{"arch": "preact_resnet", "model": "self-supervised image encoder", "dataset": "regions of photos with short descriptions (Visual Genome)", "train_examples": 203450, "image_size": 48, "crop_scale_min": 0.4, "horizontal_flip": true, "translate": 0.12, "color_jitter": 0.6, "method": "byol", "norm": "batchnorm", "activation": "relu", "padding_mode": "replicate", "depths": [2, 4, 2], "kernel_size": 3, "stem": "single", "avg_pool_shortcut": false, "widths": [48, 96, 192], "projector_hidden": 1024, "projector_out": 256, "projector_hidden_layers": 1, "target_momentum": 0.99, "init": "kaiming_normal", "residual_init": "none", "optimizer": "soap", "beta2": 0.99, "lr": 0.003, "beta1": 0.95, "shampoo_beta": 0.95, "eps": 1e-08, "precondition_frequency": 16, "max_precond_dim": 512, "merge_dims": false, "one_sided": true, "adamw_lr_other_params": 0.0017, "grad_clip": 1.0, "gradient_centralization": true, "magnitude_pruning": 0.7, "steps": 14700, "batch_size": 256, "epochs": 18.5, "lr_schedule": "linear", "final_lr_fraction": 0.05, "warmup_steps": 290, "weight_decay": 0.0, "adamw_weight_decay_other_params": 0.01}
Rows from block 5, named by matrix and row number. Rows with one number belong to one channel. Each number is 500 + 25 x the weight over its row's rms, rounded and kept within 0 to 999. All counts start at 0. Numbers have three digits each.
# convs0: first 3x3 conv (model.blocks.5.convs.0.weight, 96x96x3x3), inputs 80-95, a 3x3 kernel for each
# convs1: second 3x3 conv (model.blocks.5.convs.1.weight, 96x96x3x3, transposed), outputs 80-95, a 3x3 kernel for each
convs0.4:500456473500500500500500500500500500500500460500500500531500500500500420553500500453500458500500452500500500549500500466453500500500500500540500500500500516500500565500500456500500500500500500500500500500452500539480574500500569500500500500500500500449500500500500500500500500500466500500500500500500537500500455500437512500500500500547500577500487500547457500500500500500450500500500500500500500500500500431500500500500458500500500
convs0.5:500500500500500500500483528474433552500500554500472500500466500500436552500500500500547500500571500500500475474500463500500500500500500500495538545443500500500500471531500500500460500500500500469500500500500500478500500529500500463500500500500500500500500500500531469521500500500554457500500458530477500500500500500500500500500500500461500500568500464500500500500500484500500500547540500480500542500500500500471500500500500500500545
convs0.6:500500500500500500500500500500500500436500500522500500500445500500539456500500545500500500479446500500572500476546500539500431500528500500500500500500578500500500500500500500452500539455500500500500545500500500500500500500457500500564449471500472500500542500500500556500500500500525590500500500500500500500500500467500500500500500538500513500500500527500500500500500500464500500500500500500500500500500500500485470459404500500500459
convs0.7:500440500541545500481500500500500500469478470500500500500500500458500500500541500500471526500500500500500500500500500482500471500517430500500500500500500500500534468549451471521528460500500500478500464500500500500500500500500569555500500500463500500538448500500500456500500500512500500500500500450545500463500547500468500500523546528500500500500500500545500500500500500500500500531544500500500500500500500500500561500548541500500500
convs0.8:500500500500451500500500500439500463500500500500500534500500500500553543563500500500500500545500500524500500470500500445450500454500500500500556500500500500460500461474480500500500500500500531500500500500500500500500500500500537552500437479500456500426500500500500500500527500500500500524500500500500475500500500500500569500527500500500500432500500500500500500549574554500500524500457500567546541500549443534500500500500500500500461
convs0.9:500500500500500563500466500500437500500500500500500500545500500500461500500500576500500500500500500500500500500500585500534500500500500500500500500500500500500500474437446459500539540500561500500500476500500500500500574559500458500500500471435500437479500500500546531500500533500500500500500500500500500500452500500550461500480435535562467534500500500570500500500470500450529500500500500500500500500530534500475500551500555500500500
convs0.10:500500500500500500500436500500500446529553500500500500500500500500458448500500558588535500500500563465434469446523500475500500500500500450500500500500500500500500500500500500500500463500465500523500500500562500445500500563500469500500500540548485500533500466460500500470500500500500500472500500500500500500512500500437449500500500500500500500500500500500563500451500436500500433500500572500500541500500500500500500500500500470468500
convs0.11:500500500500500500555500549500440500446500500454500500500500500500500500461500500448500500500448439500500500541543554500500500500500554456500500500500500565433500550444500500500456500500500500453500500567500500472570500500500500542465500500500500500500500500500530500500500500453500500500500500500540500500566500500500500500500500500500500500562500500475500500558519500500449464500500500500500500500500500500552500500500500523567500
convs0.12:500500500526500500405500465500500500500500500500500500500563500542500500549500578500500515546544500500500500500500500500500500500500500500500500500500500500500500500500500500500470500500500500529500583500574500567436500500439500500500500450500500500500500500466440462539500500500500500437500500500500500533500500500500500500500500500480500500440500500500500500540500500500543500500500500591500500500500563500500500582500500500500500
convs0.13:548500500500500500500454456500500500500500500500500455500553500500500445446500482500500500500484500477500435500479500500500464500460500500500500569500500500500500500500566447500467500465500500500500552500500500425447593500500500453500500500536500461535500526444500459500480500500565500500500500500533500500402500500520500500457542500500442500544500500500559476459500500500521500500500500515500500438500500500441500500470500485500500
convs0.14:500500500459500500500500500500500500500500500439500500500451500500500438541500474486460500500500455443429500532500500500500500535557500500500544500500500500500561500500500500500500500458500500500500462500500500443500500534500465500500500500546500500500479473533500500500500500500500500500500543500500561500500494500459500446500500500500500553500455525537500500500500500500500500500500500500500500469500500500500500500450500500551500
convs0.15:500542525500500448468451500500500500500500500500500500500482500500500500471500463500463558500500500528443469500500541456543531470500529555500500500556500500500500500500534453500432432500500500530500500500500500500473500455500500500500453500500477500466500453500470500500500500500500500520500430500500531500500500450469500443500500481500550500500500500568500500460500470500525500500500578549500447500500500500522500468457427500500500
convs0.16:500500471500500500500500456500500522500506500500500500500500500500500500500522500500532500500532455528500448500476500500500552500421536500469566500477500500500500500451575500500524500500500500519500500466500500500548527500500500500500500500500514500487458500500500500534500457500453500500500500500533500500500500500500500467500477482529452556500468536500500500500471531544492533500439500500450500465500556500552440512500536480500500
convs0.17:500500500500482475500500500500533500500500529500450474481500500500538450500500500500500500500455500500500500474500500500500500500500500526500500500436464500500500466500500500500500500500500500500500446533500500500500500500500445483578459500548500462455500470500500500500538540500538500500500556500500515500495500500528500452500500500500473500490500483500500500528500500548539512500500563482534463500500500500482500500542500519500500
convs0.18:500500500500582454500500500525500500500500468500455588461457500525500500500500553500500500554500444500542500500500472500500500500453500500500500477546500500500500551427500500500500546500500500536500478500500455539500500530500500500500500500500463582500500548500500523500500474500500500500562500500500545500500500500500500571500500500500500500500500500500500500500460450500471500454537528458500536500554500541500500561500500500500447
convs0.19:500500500500500500500557500500500500500500500500500500500500539464524471500500500500500500500500500500449476500500500500500500500548500500500423500500500500475500500534488471500500549561500500474500500500466500500465464500500500546500500500500500500500500556500500532475450500509500500500500500528500500500500500500500551500500500460500500500500500475461456500500500531514543500500500500500450460500553500500500500500500468619500500
convs0.20:449500500500425500500500500500500500500449500500500500427500500500500500535500540500458500500500500500500500449500500500500500500500500500500533500500534500500500500500556500500500500500500500521500543500500500555500426500500500500500460500500500500500568500500565500500500500500500500500500474500500500500500478500540411500500500500500500468500500517500500500484429524500570590500500500500500500500500500500500500500464500500449500
convs0.21:531500500500500500541577439500500500500537459461442500500500500454500479500458500500579500500500500500500535500431500500500500500455500500500500500500500463500500500500500576500457567500500500444500500451500500500500500500500500500500500500500584500500500500592567500500500500500579500500500500524500464468500500524500500452500500500500500458500500500500500549500500500559500500500500500500500500500527445500500500517500500500500500
convs0.22:500500500500470500500500500500460500563500478474470475467513500500500500500446500527500500475500500500500500461536500450500500555500500500500530500500500500450500500548500500500500500541500500539500500500500473500519500500500537500461560500431500500500500461500550500524528500500500500500500529500500500500500500461500500500500500537500500544500500500568500500500454500500500429500500500458500556500500557500500588500500500500500500
convs0.23:500500500500500495500500500500500500500500500500436549500500500500500490500500500536500438500500500500500500463500500500500500500500500500470500500500529460500500500441500500500500500500500500500446500500500527500500500461500500500500539500500500438500500500500562500500470500500482500500453500500500558454465538500500500500500549424500500514432500500500457500500544500544500500500477500500500500500500500500500500500531500500500500
convs0.24:500500500500500546500500472471500464473500500511466534500500470500500500500500473500500500500500500500500558500500469470500466469500500500500500535521562500455437500500500500500468500500500500460500500500500500478500500500500500500500448500478545500500500500500500545500500500543500531531442467500500525500500500500447500544500500511479482461605500589534500500453500500500500500500500531561500500500500500500547466500500472522528500
convs0.25:500481500500500466500500500500500543500475500500500540500500434452500500500500500500500478566500473500500500500500500467500500500448500500566500500500533541500500456500500425500500500467500500500500548536500421559500500500500500483500500500500551500447500548500457500500500500500500500500500500500500500460472534449500513500500500468440500524528500500500500471500456500500500500538500500500535425500500500500500500500500500500500500
convs0.26:500500458500500500464569544500500500439500500500450549500447500500500500519534536500500539500500500477559500500500500524471500500500500461500500500500516452563556547500500500500500500500454442500467500500500500500542500476500500500524500467500500500500500481500500572583500525474500500500500500467539500500500468500500458468500500500500500548500527500500538500500500500500464500500467448500464500500466500500473500543500460500555500
convs0.27:469500500500500500500500442500500500500500500500531466500463500500500543535533500500500520500475452500500500500556455500567500500547454470500500500500500500500500544500500500547500500545475500500500500500547500500551500500455478500453500438500500500500500500500620571500541500500500500478500500500500500500500500500500466537500500500500500500500500500539500500448500500500500500500459500500500500500500476500500500542500500500500463
convs0.28:500486500500500500514500500500500500500465500500454500500500500500500467500500546500480500500467500500477551541446556500500500500525500500452545447500500461466500500500500500500500500463521500500500500500500500500500537500500500500469500554500500500500500431500500514476500500500483500460540530500500500500530500470529500500500500513500548500500500500500467500500500469500500500500527500500500465500500573500527500500500500500500500
convs0.29:500500500500500500500500467447530500446500500525500500500526480500459500500533500460500500534500560533451527545500576500500500454500500475500532457500500567500500500500473500500500475500500500500519530468500489500500500500500500500500538500500500500500500500500500500500477522500480500500468538500500500445500516500500500500517500483475476500540500500500500500547500500500500500549458500500455500500529544500500500500581500500500500
convs0.30:474500516500483500500500500519500449500507469456500555523500500500500466524465461500493521519500438500500523477551500500488500500500500500537500500500500500467500500500522522500500471463500500500500540469431500500500500500500532517452479500500477435500533500500500500500500523500500500500500516500500500500551500500468500500500523500500500524431500567466500500545500500500500500500500500500500500500500500500500459500461541500529529
convs0.31:500500559500500500500500500458526500549500500500500500474500548439500500500500500442593550500500500500500529500500500500500500500522458500500500453468500500500500500500500500500500500500457500500500500428500500500500500544500500500500464500500500430500500500500500470500500500500500500500500500500500500456551578500500551500500500500500500500500500500500500500500500476500500500500500500500500500500500500500500500500463500500533500
convs0.32:500544500450529500500500548500500500500500432500447500500500500500500500500458500500500449500500551500500500500500500462500500500543500500530500500550500500445500495454500500446500500500500500535500459555500500500500531500528500562500500500471500564500460541500500500500565500500500500500548500500500500500546453500464434500500500500500500538500500500500500500500500500500534500500538500500500500500532500500426500500500466500500500
convs0.33:500500500500436500500500500549500500455500500473463500439500541500500500500500500500500535500500500526531500500549500500500500500500433500500534465515500447500500500500500538500532500500500431500477500531500531500545500500500500500527500500500500500500534488500500481500500500500449500565500500458537504428500500500500500500500500500552500500500500500500550472500500576424561537517500500472462500550500513500500500500500500561500500
convs0.34:468451500548551453475553500454541500478500536543419544533500469527500462446529500527500560572500500539470500500500500500500500500563500491500538500500500500500534500458500500538539431500511500500500471544500500500462553500500434500462500500500518500500537500451478478500500500500500500500500500500440500500500567500500500476528500500500483500478500544500500500500500500500540449500537500578500479500567532479500500500500500500541470
convs0.35:443469400500466500500500500500500500500500500500500478500500450500500500500552480500562500500500500439500500500500500427500580533500547450500500500500500560500500412500500500500500500500500500500500480500500500500500526459500555450500500500500500500500500500500500482500500500500557534500500500500500500448500500537533567500500500522500523500500549500500500500500500500500562500500500427500500553463500538500500500500500462500500500
convs0.36:500500537514436456500500500500500500532500500449500500500500500500440500500500471500500548500500541500500500461450500500545500534500500515500500500500500461466500500500500500500500548500500500452528500500500500500500500500466500500500500436500500500500500443431500500500500500500500500500516500500500500500560500484500500500500500500500500555500500500500500500500523531537500500500500500500442500500500545500500500500549500482500571
convs0.37:500500500500500500500500500460500500500500500500500541500500500500500550500531500500539500594500500530500500542500500500500500446500529467500500500500465500500500447437500500500500500500500500500500527460500500500500466500500500458500442585500500500500500500500500500444500500500500500500463500500500500500500500500500500500478446500544462500500472500500500500500500500500500538500472500500500500545500500500500561500500500500533500
convs0.38:510500500500500536472500500500500500500470500543425500500500500564500500500463500500500500500500500500500500500500500538450517555537500500500500500451500500500500500500500500500500500500500449500500500500500500500500587453500547500454564500500500500500484500500500500500500445500500500500500500480500539500448500551500500500456500500500500500465500500519500500500552500500500500453500468500500467500555500500585500500500500454500567
convs0.39:500500530421500500500500500500500531500500531500500500500500442454500500500500500526500500500500526500465500500500500418500500500500500500500500500500500500529553500500500500500458416558500500500500500500500559528558581555613500500500459500500500500500500500500500500500500500500472500431500431500539500576500500500500577473500500500522500500500546500500466500500500528529500570500500500500458500500521500500500473500500500500500500
convs0.40:471500436468564533500524464530500447500500469543500433500500481500513500500500453500500467500580533500530500500500500500500500474478455468500500500500536500471536500500444541500414542528500430500537500539500455500550460500500500500518485500461500418517500554597500500500500500500500551500500478500500527500500500500543500466500500500446471559500500500500457500552556552467500500551500500431500575500500562453500500453500449500500500
convs0.41:532500500500466500478500500500500500432500533500500500500500500476440461500569500500500500455450604525546467500531455500500500500500500500488535500433500475521500467500500526461521500500500500500500481500488500500500471500500517468500500500500500555500500442466500500500500500500500500500500526500500464448500552500500500500500518456500486500500458535500583500500390500500500500523563500500455482500500554500500500500500500500500500
convs0.42:536500500500529500500500470461500500457500500466464464500500500500500531449500500500500500500500500550500522500500481500500500500500500463500500467500500554500500481500500442500456463541500500459500533500500500500500515500500500500458500500500500452574500500500430500500500512500500500500500500500518500456500530500500500500427500526447534500500500500500462500500500500500552500500500500500500500500500500500500500500500500545551500
convs0.43:500500500500500500500500500500500473500500500500500500463548473553500524500458500523478516500500500500500500500500517532529500470524500533500473500500469500500500500476484500525500500500500500500500500500527500500500500449500500500500447566500500500500500517500537500500485527500500500500500470526500500500500500500500470500471528482500488500500500500467500500500500539500500500500500500500500500500500464468551500500500500478500500
convs0.44:469483500500446500500459500500445459500500535500551500500500500500469500500500500500500500500500500500550500522528534500478500500464490500500500500500469500460500500500500450500500500500500500500500500553500500500552500500450500500541500500526500500531500462529570500500578548500500471500500481479500448479500500500500565500500500500500500500500500459500500536448440500500500500500500500500500500500500525500500548451500500500500562
convs0.45:500543500500500500500500500500500500500500545500531500500500500500500500500500500500500500543500531500500500500454500542500529548535500500500500500570548500500500500500565542500500569500500500500500500500500395500500500500500500500500500500500500500500562540500500500500500500500500500500500500500500450500500500500558500500500539572500500500500500539500500500500500500500559478500500500500500500500500500460500500467472500453500465
convs0.46:500548500500500500472500500500500500500500510489500500545479470500500516476531500500565518500539500500500500500500478526500500477542500500500518500463500526500468500466500500500500500500500500541445500500500500500500500523500500500476500490500471553500500500470519500500500500500500479500500500500500500527500500500500500500500500543500500545500548479500500483500500522469519500550500500500500500500500473500500540500500500500547500
convs0.47:539500500500500500500500500500500500500545500438500500459500500429500476500530480500500500500500500500500500513500500522427500500500500450582500500500500500476454500469500500500500500500461500500500500564500500462500500500500500453500500522500532500500500500500500489424500500522500500471500500500513500522500500468500500500500500539500500563500528500500500464500500500500500534500475500441500482500500500550500500500500500500526526
convs0.48:462500488500447533533500500439500479500539526500500511469543500500500500500500500500500500500474500500500500524500547500500500500500500468531471500547500500470533500466534500484549500512500500500500526500500500500500500500500500500500458500500500500544500461500500545428500517500523554500461500500500500500500500546500500468500500500500500541500500500529500500500500500500553500546468530500500500500500500500500500464560500500500500
convs1.4:532459470500500471500500500415500500500500410500500449500500500500500500500500500461458519500500500500539470464500462500500500500500453500500500500500500500500500500500482500500500500500500500500480523500432500548554548500458500500439500469500489500526500500500500500500500500457500500536475447500500500500500471500472447500500500500475500500500500500500535461527469500500500500480500500500500531549464522500456500500500477500452500
convs1.5:500500500500500500524500500461480500500500500500500500500542500500500500500500500500500541500500500500500500500500500500500500500500500500500500500500438434500500500500500500500500500470500500500500469500500472500500500500500500500500471500500500500457500500500500500466500500500500545500500500500500500500500500464500500535500500468453500461544500500500500482500500500500460458500500500500500500500500500500500500500540500500500500
convs1.6:500500500442500500560500500500500500456500500500537500500500500500500552500500439403391520500500500529500500500450500500500500500500500500500500500542537500500500500546482500500540527500500500500478500529500484452500500500500478500474500486500500500500547500572500500510540500500500449500500500500466500500500546500500500500500500500500500500500500500500448413500500500500500500500568594500500500539432500500500535500500500500500500
convs1.7:500500500500537500500534500546500500538500500456446500441510500500500500523500500500500500500500500456500500500500500500472500500500533438500500550500516500500500547500500500421500500500500500500500500500500500500500500544576500500500500500500516500500500554500500471500462500500500456500500538508448500500500500500448500500500500500550500500456500500520500500500543500500452467500448500548500468500468500500500500500500500500481500
convs1.8:500500500500500500500500500451500500500443455500500500474500500467459541500528565500500500500500500449500500500500524519500500500500500500500474500500500500500500500500500500500481500500500461500500500500500500500500500500526438500500500500538561500500500500500538475511500500533537500500500500463500467500500455500500500500500500447500500500500500429500564500527500500500500500500500500500500556500514482567500500500500500500500500
convs1.9:500533500500461500500469500500529500543500500474551500431500500500539500500500500500500500500500500500500500500500548500500500441500500500500500500500500500458500500500500500467500500582500500500500500500500500463500537500500500500500486500467500500500500500433532526563500500500500500478500500500500460500500514500500554500500500520464500456500500538500500500500500531500500466500500540500541575500543500500500522500535430500500500
convs1.10:465500500500455500500500500500500500500500518555470500500523500500463500500500500500500500449500520500500451500500500500541500539500500538500500500500500542500500541468500543500500500500500500500500500500536500500500559540521500500563500500500500500500512500500443500500500500500441474564463500524455539500500500500500500500500463500500439542500500500500500500500478500500448500457500546500500544449459528500500500500500500500500500
convs1.11:464500500540500500580464500500500500500500500500500458500500552500500500500500500500500500468500500463500556500500446467500500453500500500500500500500500457500500500500500457500500500531500433500500500459500500500500500500500500436500500537500500500500500500500500500500483500500500500513530500500500500500500500500500500459500500500500539529500500477500500457500500434500500500500500500500500500500536500500433500535500500500450500
convs1.12:500455475500500500500537500500500500500500500500548500500500500500500500500500500422500500500500500500473500500500500500464500500500461500500500500500500500500532500500500500500500500500500500434500500593500500500500500500500500500500500500547500541580500500523500513500500455552500500477557500500500500465500500519500500500500500515500500546500500428500500462500500500542500500500500500500494500500500454500462565500500473500500500
convs1.13:500500500553500500500559500500500500500500500547500500500500500500500396500451500556500533457500500487500500483500500540500500500500455500500500459500500500536500500451500500456500500500500500541500527500500500500500500500500500500549500449436500500500565424500500500480500500522500500446500500451453500500500500500500500500500500500500500500468462500500473442500500500500500500464467539500500500555500500500500489500500450500500500
convs1.14:488500500500459500500500532500500500500436500500500453500500500500500500500500464476500530500500500464535500500500500500500500500500500500470500500500500500500500500500486500500500500500500500500500500465500452500540500500461500464500500459457500465500500500500548500500500500500500534413500500500524500534500500500500454500500555500500444459500500500500500500500500500500500500500500500500500470530500500500456500500536500500500439
convs1.15:500460441455500500500449522500500500500500500500500500500468500500500500500487500444581500464500500500500472500458500500500500452500463500500500500500500500500550500527500542500500500500544500539500500545500529500500500500525500500500500500500535500500500500500541468500500500461500500500500500500500521500500500469459500500500500476500500564500551446500500479464478546458551500500500500462477463500500500500473432468500500500500500
convs1.16:500500500500500500530500500500500500500500500500500486500500500500500436500536500500500549500565500500500500500500500500554500532500500525500500500467500481500500463500555500472513445500500500500500500500500500500500500569559500500467500500500455500450500484500500500462500500470500500456500455524500500525500500445485500486459500500500500500541479500517500500441500500500500446500548500460468466470500500500500500500500454596500500
convs1.17:500500553500500500500500470500500500500466500500459535500500500532500532500537500500500500436500532469470538500500500500500500500500500527500515500500468500500500529500500500480500500500500500475500500500500500500500500500550500553500500500500528500500500500500503500500500500550413500560548500537500500500500500500500500535535500500529469500500500500500472500500554500500500522542500551500500500500500500500500465500430500500500500
convs1.18:500500500480457547500500500477549425500446443539541500500500500500500500500531500500574500500602500451500608535500500500461500544500500500500500500500533464519500500500448517500500500500500500500513500532553450451500500500450500500500500523500500500500500500533500475534500500500537500464518500535500500500500500500500500531500500500551454436458543500500451458500500500472500500463500500535548500500418461457500500500500573500500500
convs1.19:500500500500500500548532557500478500500500500500500500468500538500500541500500500500575448476500500529500572500500500500500500500500500454555500500500449539500454484500500500500500528500542500500500500423500500500500500500500500448500500500500500500500500500518500500445571500500500462500500500566500500500500500500500447500500500500500467500500500454500500500458500500500500563500500500533500500500500500500500500543500500500500500
convs1.20:500500500500462500500460459500489500462457442528500500437500468532500500517500500500450500500465539456500500514500500436500500464500500500500500500500522500500500500500500500500500500500500500500500500500526446500500463500500500500500500500549500500448500551500500500473500500500500500500500500500500500431500544500500500500464500500536500523500500500500431500500500526500500500500573564500500500500500500500500500500500500500500500
convs1.21:456500500433527500500500500500526500540445500500500467477500500500486500500480500500500538527500500555441500452500500553500500500500500500500500500500500500500500546500500500500500500500500500500558500500500500500500500500500500500500500527500500500439500548500551500466546500500500500500500478500500538535500500500500500500500538500500451500500500518500539500500500500500500477499500487500500548529500457500451500500500500500500557
convs1.22:500500500500500500500500500500500500463500443500500500500500500500500500500460441500500500500500583432500550500500529500443500500500500458540500500500500457500500500500500530500477500500500457500500500466500500500500500500500500478453452530500500500500500500500551500500445500448500537475570500500500523500500531500500500500500500500475500500470500500533466500500500500500500500500500458536500500500435500500540500500500500467500500
convs1.23:500500500500525530500500500500518500500510500500500455500500486500500500487460468500517500472500500500500500500500500500500500500500500500500500500523500500500500500500500500500500500483500500500500500500500500500500500500500466500500500500500500500464500526523500500500500517500500500520500500473500500435500539500558454552500500552500478500556500500500500452500500500436500500500500527500448464500470500500500500500500500529500500
convs1.24:500500500500500500500500500500500500500500469500461472500500543500500500500500462451500500500500467500500500500500500500465500500500456500500465500543500500466500459500500521500500500531500500500500500500464500471500525500500500519500500500500403500500500500538500500500449555500500500544500500500500500500500472459500541543500500500574542558436500500500500500500500500500500482464500500500532500500500500500500500500500500500500500
convs1.25:500500436500500500449535500500548500500500526500538500500463534500571500547500543500521500500500500545449500448500500529500443477473500500500543500541514500500500500528500500420542500500500500556475550500500537500449500500500500500500500500500500500546540561500537500500500475500500463476500500500500455500500500522500500500500500500500500500500500500500467500500523440500500500500500500500500500500455455442469457500500537500500500
convs1.26:500500500469529500468500500500529500500500543500500500500425441500500500500465500560500548500536538500500500500500564556500500500500500539467528500542500500500500500500500500500560500500466500528500500500546539500500500534500500500500500554500500500500500500566500543500500500500549500500500396500500500500500500500500500463500500500500531500500500500500500464500500500500500500568545500500500460500456449478500500500500500500500528
convs1.27:500500459500560465500500500500500500533549489531470571480500457500500500548500544500500559500447500500472500529500500500444500500453500500500500500520500500500500500500500500500500500500500500500500500549500500500500500500521500460500468500500500500463500576525550500466453464500544534500528500479500500500500500500500500469500449500500545500500560500500500500547500500500476500500500500500490494500500500500500500500500500538483541
convs1.28:500519500500500500500500483500530500476518500469500500500500500500500500500500500500527500500575500500500500500500500519500500472544490500500524519500500500483500500500500500500500443451500500500474500463500500500500500461500535500526500500500500472500500552500500500500533500500500500500500500491500500469500500500500500500467500448500500500500543500500500478500465500478500500500532519458500500500500466500500500519547500547500500
convs1.29:500510500500500500500548500500500500527500530500470555500500441500500500500500500500547472500530553500544500500500500540500512500556500500500500500500500500500500474455500540500500500500500500500500500500463500500538500500500500523500500500531500500500500500500500500462500468575500500500500461500500500524500500500500500500476513500500500500500500434500500500516500500500500500500538458513500500500500500500500556523500500500500500
convs1.30:527500500500538500500500500500500500463500500500500500500500500500500500500500482500500470568500457500500500500500500500500500500500519526500460500500477500500500500500500500500500500500500500458500500500449500500500500500500500500500537500500500500500481500451500500471500500500436500500500500500500500500500500500500500500500500500521500500471500500500500500500457500538500531500500462500463500500500535540459500500536500500500500
convs1.31:535500500500500500500567500500500500500500500500500500500461516500448500540500500513500549500532455500500535460451457542500500500464535500500475500500500500500500500500500500500500500500500500500500500463500500560500570517534583500500500500500500500500500500500500500488500500500469526533500500500500500515500438500500500500455500500500500500500472500500500500520500500500500500563452500500500500500533500500446500500500500500500500
convs1.32:458500500500500569500500500527500500500500443536450444500540500500500500500500500480500500414500500500500500500500500500500500500500500500500500555500500500500513500500500500500474500500500500552500463500500500500472541500517500500500500500500500462531549500500500500500500500441500458500472471500500500500533500500500500483500500500500500500500556500529500500552500500500460460500520544500500500500500500500559500500500439500457500
convs1.33:500500500500500500569500453500500500500467539457483500500500500531500500500500577500500500500500500425500538500500541525500500500500500500500500500500500500500500500500500477500500500500500500532500470466500500500500500500554500438500500500500500500500500500500466500480500500500500431530500500500546500500500500575500483500500500500500542500500449443500427500500500500500464500500481500500500500500500500500500469500500549500500500
convs1.34:533500500500500500452500500500500500436500500476462500500500529500500477500469500457562500500500500500549533500445561500500500500500500500465521500500455500500458500500500500500500529500500551500500500500500519500500500500500500500500517500500500500500500500500500500464500500500464500556500500475500500500500500500500500500500500500500540500500519500549500500528500500500500500550450525500500500500500535500467500500500500519500500
convs1.35:471476500500500473545500551500500500535500500500500458547500500444500484525500535500500500500564500500459500500500500450500500508500500500500500500500469550500500500500532500500454500467535500500500533500500500461500500500500500500483500500457500500522500500454500500468545500530500486500500452436500500500526500523500500500500500500500500500500546500500441500500500513500526500500469500500500500500500521463500500500500500500500500
convs1.36:500500475500568522500530532543500529500500462500460500500500500500500500500500500531553500443520487500500500500500528500500500549500500475500482500500467500500500500473500500440500500500469500500500500511500500500500447500500500466500500500549500456500569500542500436443500500500500500500468500500500500500500500500500549500500500500500500500500496460434500456500500532500500500561447500545500446500500540500541500500457500500551500
convs1.37:452500541500500500500500453500500557500500539500500519500500500500544500500500500500426500562571430500567448500531500500500500500500467500500500500474500525500450500500500500485552530500500500500500500500500500500460471441500500500500500465549458500500474452500550500500500454500556500500500500500500500545518458500500500500500525454475528483500500500471570500526500500500500500500500500539500500500500500500450500500529523500500500
convs1.38:500500500500434500533547500500529467452478500500443500500500500517465455500500500500500500500500500470500500500500472459545509500500500500500500500500500530500525500500500500500500500519490500500500500500500500500500500552441500500518500500467500500500573500500500500500500500435500553500433500582514500515451514500569459500500500541500500500500500500500525500454500500532500500500500500500500500500500500500500528500500500500500500
convs1.39:500500500533500542500500500500500500500437500524515500500500500558474500500500475500500500465500500457454500500500471500553500500500500500500500500561467500500500532456500500500500500500482500500500465458500538500500559569500548553500500500500483500500500500500500500546533529500500500563457500500547519551500456500500487500500500500500521500500500500465500500500500500500500500500500500467500500500479500458500500500500462500500532
convs1.40:500500500465500547528453500500500500500500471500500500500500500500500500500500500541500440500537559462549500547500500500500500500500500500500447500500500500500500469433500500458534526432527500500500500538544500500500538464500500500528500500549500500500500500500500593500590562466500500500500500500557474467547500500500540500539500500500536551500500500500520500500475500500500462573579500537500524426500500470526500500465532500500500
convs1.41:500500500500561531500500500500520500500500500500544500500421468500500500525500500559500500500571500500500544500571500500500500540500500500500500500535500465500500500500500500500500500500500500468435500500500500583531500500529500500500500500500500500500500500500500500500500500500435535500500475467500500500500500473553500500530500500500500446500460468500500500500554500480461500500527500554538545500500500528522500500500500533500500
convs1.42:500500500500470500536531500535450533490469553500500500500500552500500500452431500500500500550453500500529500475500500500500482500450500500500500500500500500500500500500500500458532468500536500500521539482500500500500446500500500500500500500500500522500456470500500500500480500500500500500530500500500500500500440500500500500462500500500500500500500500500500500523500457500500500500468500500500424500521500500500500457449500526500500
convs1.43:500500500500500500500500495500500500500500500474500500500500500500469500500443500562500500500500572500527457500500500500500500500500500500500449500500560500500500478522500500500453527500500500464500500500500500500500500500500500500500500500500500500500466471500500500523500540500500500500500500500500500500460500500500500488500500500500500481500500500536531500500500500500500500456500500500500500520453457522554539500500500512500500
convs1.44:500461410500500500469500500551454500500500500500500443500500474500500500500500559500500527500537466536500500500500556525500500465500440500500500516500464500500500500500519500444500500456547500500454500500500500500520559500500500465500500449500519469500445500448476500500500440534481465500587500500500500500500500520560485500500500500500449444500500500533484544532500500545535500500500500500500480469525472500546500500500533500500564
convs1.45:500500500416446500555500500500553500453500500500500500522500500500500500523511465466500500500500500500450500500500500457520473500500500500500500500564500528500500500554455500500500500500455500464500446500500500500500500500500500500476500435500500500500500500500500500528500500541500500500500500500500500452500465500500551500446485467500562550500500500548500500521500500500500545500537514500500533536500500540553465500573500500500463
convs1.46:500500500500500500500547500535487481479521500500500500500500500500500539500500484530500525500500500500500473531500500531550500500500546500500500513500500500500500500500500500500500500500500542500452500500544500469500500528500500541547500431500526500500559500500500500500500459500469500500488475488524500500500500500500500500500469500500500470445500500500500500500500500500500526500500500500529500536500500500500473500500500480500521
convs1.47:469500452456456471500500500500555500500457500500500500500459500500548500500500500500500500500500500500531500500500500500500544500463500542500469500549500500500500500541500500500462500500450500500500500465500500500500500500500500559546500500500534500500500500500500500565500500514500500500500500500500500500500500500500500500558500500500500500451500500500500500500500500500500500500500500500500500500500485500500452500500459500500562
convs1.48:500544500500500500515500500500500500429500539500500500459500500500500450500500500500500500425500500556500418500500471500500500500522500500500500500500500500474500500500500474500521541458500500549500500500500500500500500500500500500474500500500515500500500500456505457500481500500500500500500500500500500500500433500500500500459500500500500500500533500500454437500478500500500450500500538500500500500500500550500500500426500500500500